Rows from block 3 of the fusion encoder of a small model that answers yes/no questions on an image's attributes, named by matrix and row number. Rows with one number belong to one neuron. Each number is 128 + 32 x the weight over its row's rms, rounded and kept within 0 to 255. All counts start at 0. Numbers have three digits each.
Before each neuron's rows are labels from the 100 texts, of 14976, where the neuron reaches its highest value: "tokens" is the input token at the peak. Only what is clearly more common there than usual is listed. The data: aerial photos of the United States (SatlasPretrain). In brackets: how many of the 100.
# fc1: MLP up (fusion_encoder.blocks.3.mlp.fc1.weight, 1152x192), inputs 0-95
# fc2: MLP down (fusion_encoder.blocks.3.mlp.fc2.weight, 192x1152, transposed), outputs 0-95

tokens: "road" (70); "crop field" (30)
fc1.224:111157119146117130134114150120150173199125156081086133101131077095119109105186154103135120068180193065107102128136137172084111093106155129105124137137098141097127148096165097155150113106142159177142114091067117142081163101172140119194053133084124130095137124103139105114123130167108165128
fc2.224:119126125112148146142112090149090133102116097103187133154092174083149037169161129114105199203077167181089145062150111125107077148142109169176152153133157161160135151165132139149120134121115100143090145143132193172131081139100118175079098169126128152113171193071122100094125145199189050098

tokens: "building" (54); "parking lot" (40)
fc1.88:084100202171127190074168069102090142099139110120048136116107133111126092170132089125148140137135101189145033135135181138095163121171130132098149123177117135174101148222124143139135119141114173115102128049109101133193128121083114156142089066135140127157112094142149148080112149143161143101
fc2.88:177159094175123180140143123147110119163114103148111082133027155168157213095131130086157148155067138079129072142169125133123162112083104143130167148125097067191118118113129105154097107150153093130097110161136130155101157131091096143183089175134098151133130151137106116185100113043155121103

tokens: "river" (59)
fc1.480:121126159163088105108125133123131127124116164132071102160088095145106093162135170130186153130154189088144117132115103196182113158165131111101091180076074096135133116162155125104146116062114141163111166096113180145171125122184133127115181124102009163147123126148104179142177161135131108109
fc2.480:114154175184138131097133107155169135163095141126093154143101164118161255130099100126120141144120136094143126135127093110124127131079114146135134120136100000142136109099131120124115126180187119131100095122110092128076128148124145148142091146139110098090118100115123095174114088000168158145

tokens: "parking lot" (86)
fc1.562:096105145151149140173152188165149233152075128108184088118128148115107093146090139123194142115149055093122146175175130114135183086149125150100102121130160116133134088078136120188141107160134119094129146169167089082070067184104184091084111172125130153052109116098143138150129108082130140109
fc2.562:120117127135118081079135105139123104185188118133150115113063153142124173122123074135104119112135187135095070092107183144056104138137178113131110135110045094108127108195115152088109137125149165152129130108101138139169161121118153199161165104098073104193109164120133126125077151154086088133

tokens: "park" (80)
fc1.128:149141089123162154126134180156113147133104116108112105094140141167111112099144102148132075169132137082184175159121135136143174124148147121106133095131157140115075112097093039177148156145161059117185122189159055127122094009129169169096097126148141138069144127125142135154114105121092112153
fc2.128:086100139137150113102164092171152112125153107138150142159099153085146197160102068119120189112151149131113108137122107105094084114154111128133072164141055135116197119158195150072104136155115148139140103093076165136144148185136096100160170106079090121179107171144127124080054189131145109171

tokens: "road" (68); "railway" (32)
fc1.757:128086147116111118127152106101106099093190136128089108143112120145132125108115088114085074179114135086155130147143105121127136142120155164076121104086112108137091097086127127100199241215135135114185122204144113175116130097055149140117159114148127146166122094123119093159100162120132109110
fc2.757:143183092149116144117148132127156149162126149156100177104091131142160234141094071109161207135135100127109153130124126109147125118134132141185119160158102070123120135177133137149093068078147095078058091104082128137144140169144148155141124130127130100184133161122133131145128143058166162136

tokens: "building" (97)
fc1.73:106124076159065141146209118126101131097105098107152143158099125104097167199137138111074115117104059156064196107138106183126094156199098102098113076170176085119145105113129123137138096182155113089139144178127089206138149140111127199098130112105099160138108099087133171140159125171120127151
fc2.73:100115178096178163124120112118146158170120182129126142083121132132146165142114087119188154123123160122146113191119150092137167103118179117146111153150140065161110132116136126080104113107133136132109082075134141068060135132137141087143065140170141118136107103166104082095085156070074140104

tokens: "railway" (50)
fc1.236:128102081157141094156100116094096076083139128101092085156113080146123171111164141152081092192141142149159094134156146142150136150117192121110181113133131081119121168125112145098160188175088087160129090154097073179125133148082117107183157097177105180160103143194085123134172137148132131078
fc2.236:167154106124111155139119123151160174148141142163134149091100186095163167140067064122208156103137144091109124138101120094127116156141076115128132123147086042132105120114156091193129090106152114120080109142109169142125146127175143115102105127141169105137131153120163140193119082000181166116

tokens: "building" (87)
fc1.306:166150181160146132128103145134146106074157152134081092118084108069129128183115100183084113135147171115113152113173093102140140137158132118112160112120085135155121055107127159165123173028065196101123127103109152157114162099118149163114112137129168131149102164180142110119123086057125143161
fc2.306:134129153188109134095150151086158129126106177139100139102062157161158255143097098115147110154149121103133107150138123105130139152083133159168111168121111000143119136113122132113122113174187143126110079098100137128101145133131165117145093147110108121117112072125129110189131139000157142126

tokens: "parking lot" (41); "river" (39)
fc1.687:096146143138091166165107086091094128070145117181097126111191120114095110134116110053138138133133118109166093095119163118142162103125081133095117148163088074130117130124059109093119126146089158158126135081133154142083202117132061124127051135115162192157159149156173105148098146146215099190
fc2.687:177127136131152132099123159158209158170125145088145160109138129147160247120084128130122101172086140077099160137083078122097113155105119124143147124122164090127119114129149124173174116138174116077110099146111151121161159128115181126108165101160138113111130103120082117170147076089097143080

tokens: "parking lot" (100)
fc1.424:139133094058126154150162118065145092157142114160129043109086085100139082146129135111158140118041079128178162183147132182147142088157117146111116116166126129087144091133190088112133163134111134097166101208189106155104123104107093157149139145137125138126189073097129137110121120116093116073
fc2.424:104153180124148071069101142154129150125127164151145198135122111111134191149115096136144109141230148108026121131148083130116063177106113152148092115082112097124130133114104159148108088121149123125137151075079149115110165139141153135084155129108148139133089164145153122212152160079171224097

tokens: "road" (84)
fc1.339:093089072196099143137157156159138171173154090074122116134150154098101096125169128101107101158122126112123107131126105126121203130106084147045111167211175114152099071134072107109117113120166158158130108127153193078069083094156124157083086133104127151159163075127069153157136120123079095137
fc2.339:151157116117112110134151137120151060171130127125117100128049166137174206155067098121115167112168125094108127151135111165094099109123184124202106159089068062104113186172133158155076130145144100122126129090074088156161142158120118141189132146095050113131101108122149120099109162095173144156

tokens: "road" (95)
fc1.121:148164142118174133111112117093149118208125130146091143148136093090085119122150180110137129107083123064126126135167104192064097094149100104128080055116157107122120141016192125152156165090137146121101074138112128149144163119122173157178132153126120141108114124064108157090078115099127183131
fc2.121:091117167153119170130143102114125124052130157095122128125067177127182160123127067151105170160166121167120145072161143086167103162086120183138120204158135135127178111138119158124121110175116111155111128060120170128107124148090138104125091150095113146129157149120148137149137159119203094052

tokens: "road" (79)
fc1.645:147192103130148131101115130055116110179138108115170101169136095120116162168142138121125109093100167085110100175082116164110137091085097133107099088093173104129110146090207120172198169115116188120049103123142132184138092127139172073178102140090165113099087121137068092110089095163115189144
fc2.645:106128158106123142125139076183077118081110129037163162152092188105154087123140086108090137216162122180076115093168173098127092162134074167105144157145116133178114133107088128131133086126116108149130163109130154127113134189097170145124069127137095137167192168080147096114166144127204077107

tokens: "river" (58)
fc1.542:161094124142150117100096110082160091055137114120107111111129085199083115155143121138129189132106191111150138127114124120194151115139153206129096148130092086103189101178123135144139111069098150153064102123069135171098144126130139114099175157174052160120095170182111124173187127141095053100
fc2.542:128174166187140143078109120139177117198107122144121134103128205105191213135087134124130178140119118091159133137127137119148095146085096131109126145156105008100147120098103141137103164232176119107087123144147106129110142163138156133096094122118129115122176127116142079141131097041165189158

tokens: "parking lot" (59); "building" (41)
fc1.352:132121157101178114121140136120110101070110170100094115096092040178127139163069146102149094155141168165148171154076141093087193075130169163123135116155113152162147128172169111159158150073124172097148087064091131069145152106116108107164111112094156131148150111100094138126105088161116133191
fc2.352:140135124195074113089139125135147116102116176140137141140063134149142255134128124129124145148127146106126083168118133133103148143106119134154141145116104000157112114123140118124122075172163159125137072124115120120098163132107129145156072135149121114130089093125106102211128128011155162137

tokens: "railway" (61); "river" (28)
fc1.678:112135080137107106137086130072144122165153112139144115122075144162134158165086109111146159140126155119163099089144094120183029153106131095122107189141128018176123143140058108185091107157113125139088094113123169077175122076088095083135127097150133114148173179138084150119122128150163116130
fc2.678:118168144167164122095169082148173140227115145097092131112137158132106255188105084124141139157135137103120099115113157068086182103130112148149151141139101084186100114139151107115163107112214081141091091117114123133124114141127166151139089150163090126155089112120125096153111093021169128108

tokens: "parking lot" (63); "building" (33)
fc1.721:094109137150136151156158136132087173110112171053114148129162165167097139109133103112089107104110118154153180134145125122088149129089125147128154118153101054102183146170101091087195103146141139096160066146078114094047097085139132165127131118122142112144118106150168109146134137137139057130
fc2.721:175135139104160126112163113139160107123112144192149131125119125142178218196105091068170154108120107096074114202128119120200135156125132114102133133115105061165120094039140151129078118116145101121143148117137127108203182173118118125124116119124129163146109146119149114160100132029139201141

tokens: "crop field" (30); "river" (30)
fc1.595:162145178143111108121121168100139158128101166090100117112125120143174146086197122194144148153151144115117109143122124139112146149113146050179155124115121115166116139117126125131062160135132118177128171100105081116143144093136080153180117140097158135100158152166145080140130057133055126168
fc2.595:093121096117157135157132122122100148142153081094140121142129147087100000175088129131150149132106140150128141095130145134112102124170112162126119109114168222123189143159131155117123130130106147114115133105147183160135089151126143113119096057109143121155139162097134156024150157255156088131

tokens: "building" (75)
fc1.250:110055122116111155161160079187176132108129148095202093152187160136067131152117112105103102096129088122169153165125127170157131040125126103139185125113140063099106133128115121150160157179134135143177095220152111153069105158093122166155113099121142153171111098107133103128125098093108083147
fc2.250:134164145099142091118135140133159133175090198181113166112047074170153185164104083100159165153154157126098117179141089154116097159135114154094124130106055096173129103109153132097118112053148100111135140101125135116170185072124140145103148134130119167128125155119150132154119132042132218079

tokens: "river" (63)
fc1.51:114112134175130131140108165069149152119163097095146118108100099176120154150104076166173148109156162099121128138126117083110162129145128122129120138107122082230109155158112132111121075122139159127092118176149090087195160052067112140104138086161109129128091183200131093136183091114129111086
fc2.51:106135112139127110078161068147134107155099096130096109158117144118159210160050130102115169105118175135196113114165166135131168102106109097120129155164080085148110153109218158088087179119174135131072088102122154160115083117179099115162125161133096092146096034120154088133030082085146122097

tokens: "road" (77)
fc1.98:117111129110124086112166181111162166175109151150086128138104102156141089013105132150148103130093118082123128182117167142119182095116131133104089113131160169138107110128120059162154164135112106201071110148128117141107092047130109121178120156174148123141156143121142132141112162126062121138
fc2.98:120116089142133138168130110090111095067148126142137147148109179135070175189093052153104155141155123157067137087108111097142053181137103149163095159162116205120171115153123105071113154138156142149153144115070132133160097198127136137146159090079143177140156195116128100041156150120218087159

tokens: "building" (100)
fc1.604:125122155172063113154117123142158151124082181173115189137080080115089119156085161107127185109156084090058029134061154117111137115125100168143147138104139175191104128116189121187103102093115168104113144123112246114120098072170127195161106091116157151131132096074111171125162136086157159132
fc2.604:123151180172106119064140126112152137156108164116103117127079156142154255115085117108151120156149123102130113136106134103090146130095135132130132147134095000161129115126120138092121118171174152104104068086115122108110158143131135152143068141136103107144066082123145107198140117000162159134

tokens: "river" (56)
fc1.690:129097164129093160051113097112160076100160168115094116117158130146147099125126132120211132164058146111141158090133173147141147148050128119091164153083087069147130133122145128163151181139208159141134126128165102135127161078133138094129142068130092154143189121120111128109134134152054108099
fc2.690:147138118176149122133138109132091154152127127095121107128129198104161204219106082120107198122128117110120091112127099098158119127120123133132097153191119077110138176088150148117089082131115082094107112117067207108168131143107090151143107172162108094136112086122130110143105162034163129094

tokens: "road" (100)
fc1.79:097114124137182123109165102112159138144113128112082130103090134126108192163154165172091098119158133105086106074175133114160129133089120140214149097164073120132139104100079122153161156086062160138135137116078047125111148181113118150148138171127161137108134136175171140112093099077110159163
fc2.79:122120168163117116087141137114144129130100144143121138127081138148160255135107072086126120159135130072135102140131112101115126123091125153131146125132109000139113107090108131103130109165166114111128071101111105102103158137144126119130107136126105133158106112139109103186132134000188147131

tokens: "road" (61)
fc1.451:175095146222131108115124078143158142136121058059141148156172061132174204133106109136095132111135166141128141174130081100143109213184138090097112138134100102115102117133111118132147050132132172143106157112112153143100117148144150180105135121130131143191111109104111129161173145141170143211
fc2.451:104196132156124113142136202099107128198118121113084098172092185140122126139121151115145130159111140094124141064136174134154171043135147134197108145130139135173140109146105161127139167160139105129112075121190143129133166157092160050153148139126080097127100106159133097079059100117132102128

tokens: "road" (90)
fc1.231:133109114216103132147133140168163137070100073103124124128148131105166129131118141137135157143115121126099148162121062128161079171163179094102108120122170149207121116067050135133131114132151151165094175145113113113130237177107116200085151132132114080154110114138117105142142094122137157166
fc2.231:097130125138131108105160105094155145240148093100123089137120169168165166143126130128110132083105192120201109104163183093148181078119131111189131172160085056102159109160171146117094152151070144087115091122176102081081081136143138108156138109109091137125112111178163107082053127137123091134

tokens: "building" (57); "parking lot" (40)
fc1.608:113103110071150139127188140075165173146102096151137127113115110152089177165067121078097080083109091162126156172115115121113133110089132153098117142142123117135125152087102166109155157183146119092167074190103079130187151169129143150151103153134086169166132112155181126145092113156147090111
fc2.608:153124157112184141105130117123128121114126215164096140115089130138124195135150087098190151112147121094110085228144154151147102096137132114170112118120085019154084103125125081117114135113141142116109139104133104118080212122121130144119176121137129128105129141141125127141094150021124171117

tokens: "building" (100)
fc1.683:106120188155137090102133121125132113138169167123053126112076083158067134177098064152115099131170122093126111090130160097089154056118097153115180108141126177162131141114135141174102136019118167062089116077117191174151132150183145115157147127172113139186159092154106115089130091106103155197
fc2.683:131123156158128113078158111113131148140085170127106124112061156160157236146104110096170108147153126076139096168158110102128130144096148141132124147144103000163118120106119127118128116164185125104112078089123133138092166136143127134127071159120102128130080082128135102179128125000146161121

tokens: "crop field" (69); "river" (30)
fc1.259:162139172137139123140130118136156176096104128162111171108127117124140139117139137209131104172152147129086144121133105127151159151110132067198184139116099106163116128133113145118056182146124095175127171091148128117176141108119056169124113105075199106097196151135144113108140056139030141094
fc2.259:095121108111182097159090140095104184174159102129146099104218104120099048143084113157163080102133127167145106130113133154121151132148150147136111107115163168085179146158145143131131107129110156069137153096147124121120126132146118140143088082096129109147138132119159173052168148255112156130

tokens: "road" (100)
fc1.490:148084100157128112064123095128109110094108117100101114151133111120152133160125126165192141133165080125160100115110175183101189089121114117176157057197172108122109092141132105130200129117119121138164145163139141109066095122099096195218074088165109131134147143122180141112159117110046155141
fc2.490:077196142150164122162139177151113139147152181145159148129125177097124255163089084130108122116145136090092111134145053135125105147092124142140107132079110095128150126148095119171119130106155114127138112111110144091171185126116114164130138178105106114135068142173151134168137152058176154137

tokens: "road" (95)
fc1.27:155094114121089121127148172124150119160140124103105100094123079178189063091090122160167112135125166125139166162135148139114166179117182081147072181110141135131089113097101113150111156110107106121087080129141036152116139037144139116133172196179122119133141139097118175168146146068083146196
fc2.27:111111128122117101148167093121096138048135118170121117156087154092054174141127092114100156142109130094097087122138130135106036114087098153150134129151108122115168145166167117136121133153174127157210150139104137127125115155168063124147126087040125198158075166164182091040078181127188067150

tokens: "park" (67)
fc1.235:067141117120091108163105120108092138117129072126121104131147168133086145137126103146062085074119146130166148138130123122136104139111130145108116108165138125138143177172079111169167098196106111124193109193135077072054145149076095191163113142144118112118106133131139077183168131146121103156
fc2.235:148144144109185136111197113129136120146080192121154130092095150161193194126093065047210136153131102126079119167113142109155121161097148161160129148096183024206105085054132126108111161130179149091091129093117177139140123137153193115117134106123110157118115070139154141116071138031129180119

tokens: "building" (52); "parking lot" (40)
fc1.87:128117110106136126188093131144134180131114114142175130194113102167090139159059170091180071095099095138132200156102102144098099157166096117093102140153133101165163137117144101191146093173161156064152093170128071107152110134145096140093155143104139175051144126127110113138097094157110154151
fc2.87:121118152177166107040144116085152113123094200188115136092060125141158240134129105097146149123140166126139082176129158125114132110113156122143149107121102012138124136124128136087108130162199126127106112079129083122133164155172161135150083158145087103134085081145145114144076144057187121116

tokens: "parking lot" (56); "building" (44)
fc1.383:117079137107089114101162144108120168090144137125068134065063083117125109177103109034123124148122101165166123105141153060092164130157157131071160146152183154146105128132105105116122106111120101069126103170101122134121147085132073179130158137169119131153136147099099178134130090087104103124
fc2.383:167158153159140162107119127131141134162160128131134153086147176106152255084071092155143140155167151031090093168102112132141119084107130153144091132113113027142109145134128085165110120120209142142120118087127171079146166140107141148181125118142116100161136109131137111147140107014175145149

tokens: "parking lot" (52)
fc1.702:134138049107130174197077152133146102178098054115235133183135108121115140092119159064117098137155113132062111125095104141113104139137114096083084104180127129164124065095134086137169101118175160088157079132165132108128145070120170135105083138141172167123158156106109164099123112171144130172
fc2.702:122114140154112089044150102069098156089098194140090152108065142120154159190094103112148126149113128140161129175144189102127118124141163120158128174105125055189121115098109140074129148191154120144094109115165108140100175148086156115179133144093137096129077074150082097102123165048121103136

tokens: "river" (55); "crop field" (28)
fc1.568:133118128168095172124118139137136124139077056099175148142090139109108122115088112143132172170166111140048146119123120183102146166193098133074171132135134103143161136114149125111136114156109088078124166152150115173142099101128101206099099104160139103110122102092105124143125167157136130141
fc2.568:150141143147122099105135138071146126167132172129113139140127150122137179168076151142155115091118159138175112147139129083077169119042165144140080128140128023136132141139138140155120133153170118143087086149098106097128118165132107121136054162087072112149093083196114096147122116078107195170

tokens: "river" (58)
fc1.316:155091157130119116150142106100079118095118080113188120207094106132137155189176151113129129158112100103092156133129120131151106175169130153092114159143086054068151155102121119147136131169135161093100130145146110178067090100134116155098147117069078189104081157074095149108162151145114146111
fc2.316:139133145183134130106120124133153146208060133158125149046110196103140161113066116113112158123136152106166105155128133110130199073106131122160147143132150086196073075141126093118139108162150130179089117157172144083150152151130149137129061129161162113148171137161126066138114117060117135155

tokens: "river" (53)
fc1.756:144118171170079118141146131110138153189097176115169132084135083134147093135148095159134119149112182095141127182183148197103132169150110068121124083130085113163134099132097068068148155118154134164066159111128087138140188051133037129121131129190157104157146118152122059199131153148112167149
fc2.756:103121115097169098124156059091106127099118147152133145136099148093085088188091120107193226159137117193133129113145095125120074137151127186153123137102112116096145185142162173158062124156145121130156153104110125153068089168132150165126063125057083173114061150152115149014134132166171153106

tokens: "building" (66); "parking lot" (31)
fc1.341:082094185192074120138129162123130140096155160133123148163140090150153128144165113164106082118091103198159158107127103122123139149131162086100129107084160168186141108145091106089179049179137124153128088102131110068161140130080134138127099158114115142132146129123177137170135074088142110110
fc2.341:150155096067144109111177081128162128168085110155120127073106107116213149179117106097214143118151105088112159181188100108115130117150154157071132148105093084097136167084169184131095115110117071096133114115074139169128129165077152121159133129114120153115148119143093157124128157089168170086

tokens: "river" (62)
fc1.509:142097198214102136143144142139143149137108151109140156128145062129152147096235117149159180174131162096106108135167132164106139174142115062150121119159109147160147075146090097105136135130092127159064181112129070115107136102094044159112186120116122114090154129142143080192166133126093191156
fc2.509:105141096109143100126131110087103151162142116166170081130078153087100025175032126111180201104096112146157132104117098131098106123149154183156141123077119113108169165146152135111090123163168116096100135100162163204114090127129140104141026136108099143149067157138106133045099123159176093133

tokens: "river" (42); "railway" (33)
fc1.545:102136141077085108060153161083155137136160118102162088132099111056154091142169065160161187126110067123159158181115179172135160142166151124096187151125134121076128127118158151122143126140147144165142139143162091154080116145107171118206109099171082131114127091059120116139192168115146163063
fc2.545:130154153194163115140103108138108133148107174114158149197087159107153173163102139103117084150143109129083105030157105101085052164100157159159074148120106100164129113114123135127134100141146122120038108103108174140150118148138147132102149188108112152146091144170188129099129143063153120133

tokens: "river" (49)
fc1.658:111096060098163082162124106039144100115099119069160131148118126105110173161154169122132183083138162088131145102127123114220086115124155169116121137146065111083175161137131127126098102103102156117164098151132096155084125125118125152080188106111114176135169139155109136133143155137083150177
fc2.658:145128198206118120108133167151158128165117167128086142091138179115163240117098121102137156180107108106125102148112133109136174119062112118135107138143127021093102076116116152131103122175177140109071097127096149095130128166119101147134102144140143116121116137144130084181136095000171171143

tokens: "parking lot" (60)
fc1.581:105095100194155143137176113154130170149119146090159173185159123116143130123165159103148141183068170099081125083108159090118121148165144108051089161141114131125143153105108082076173114151142087149176061136133159157126083069122147128110151107150119081147086125115127143113136134138110107138
fc2.581:138154081164089100118170105091101100142110136164130058147057128146140132137063094128154138152163068104166136154130140140145104147110139167192118168145113049176119144145126080132143152149184145144053136150150118127103166152140170144151060185071144163140091111136107077076127119081159100133

tokens: "parking lot" (97)
fc1.418:144127129108060127075171167123136118177116181164080105116151084161132084101155083147156069092048145125136129159114160171121166110094088079123108139147167159108136113097127065133155129151142121136115128146131143129076101114103129085179136207176108145118154116168093107116175158150094183111
fc2.418:125131115158158137168118094094130129085163148125130168138088176138109159161122091156133179209187070118071183137151072149174016145155124201116125128130143116106141102135095132123092101149142117136159123064096097135075129179140119178100116114077154115124136142116123111124144154113172064147

tokens: "river" (52); "railway" (29)
fc1.163:153088153088142108121105183079196120136162067104095155157062134099135150159063088089188130115166103179131154115172158146158107176117151160090141189161112121168141123099121145122154129117104085120107121095132104139177136167104101091126153156183072146142099141127094167114156075117158175079
fc2.163:117180109211088102070116115138124127196139133167110090073145186129153213119117090147095128171138201053160097090117123114119162103136099093168115131129141103107125138171120117120096198134146165141109117092106157123083129131119159114129112089100103115123140143158159096161093142073152102107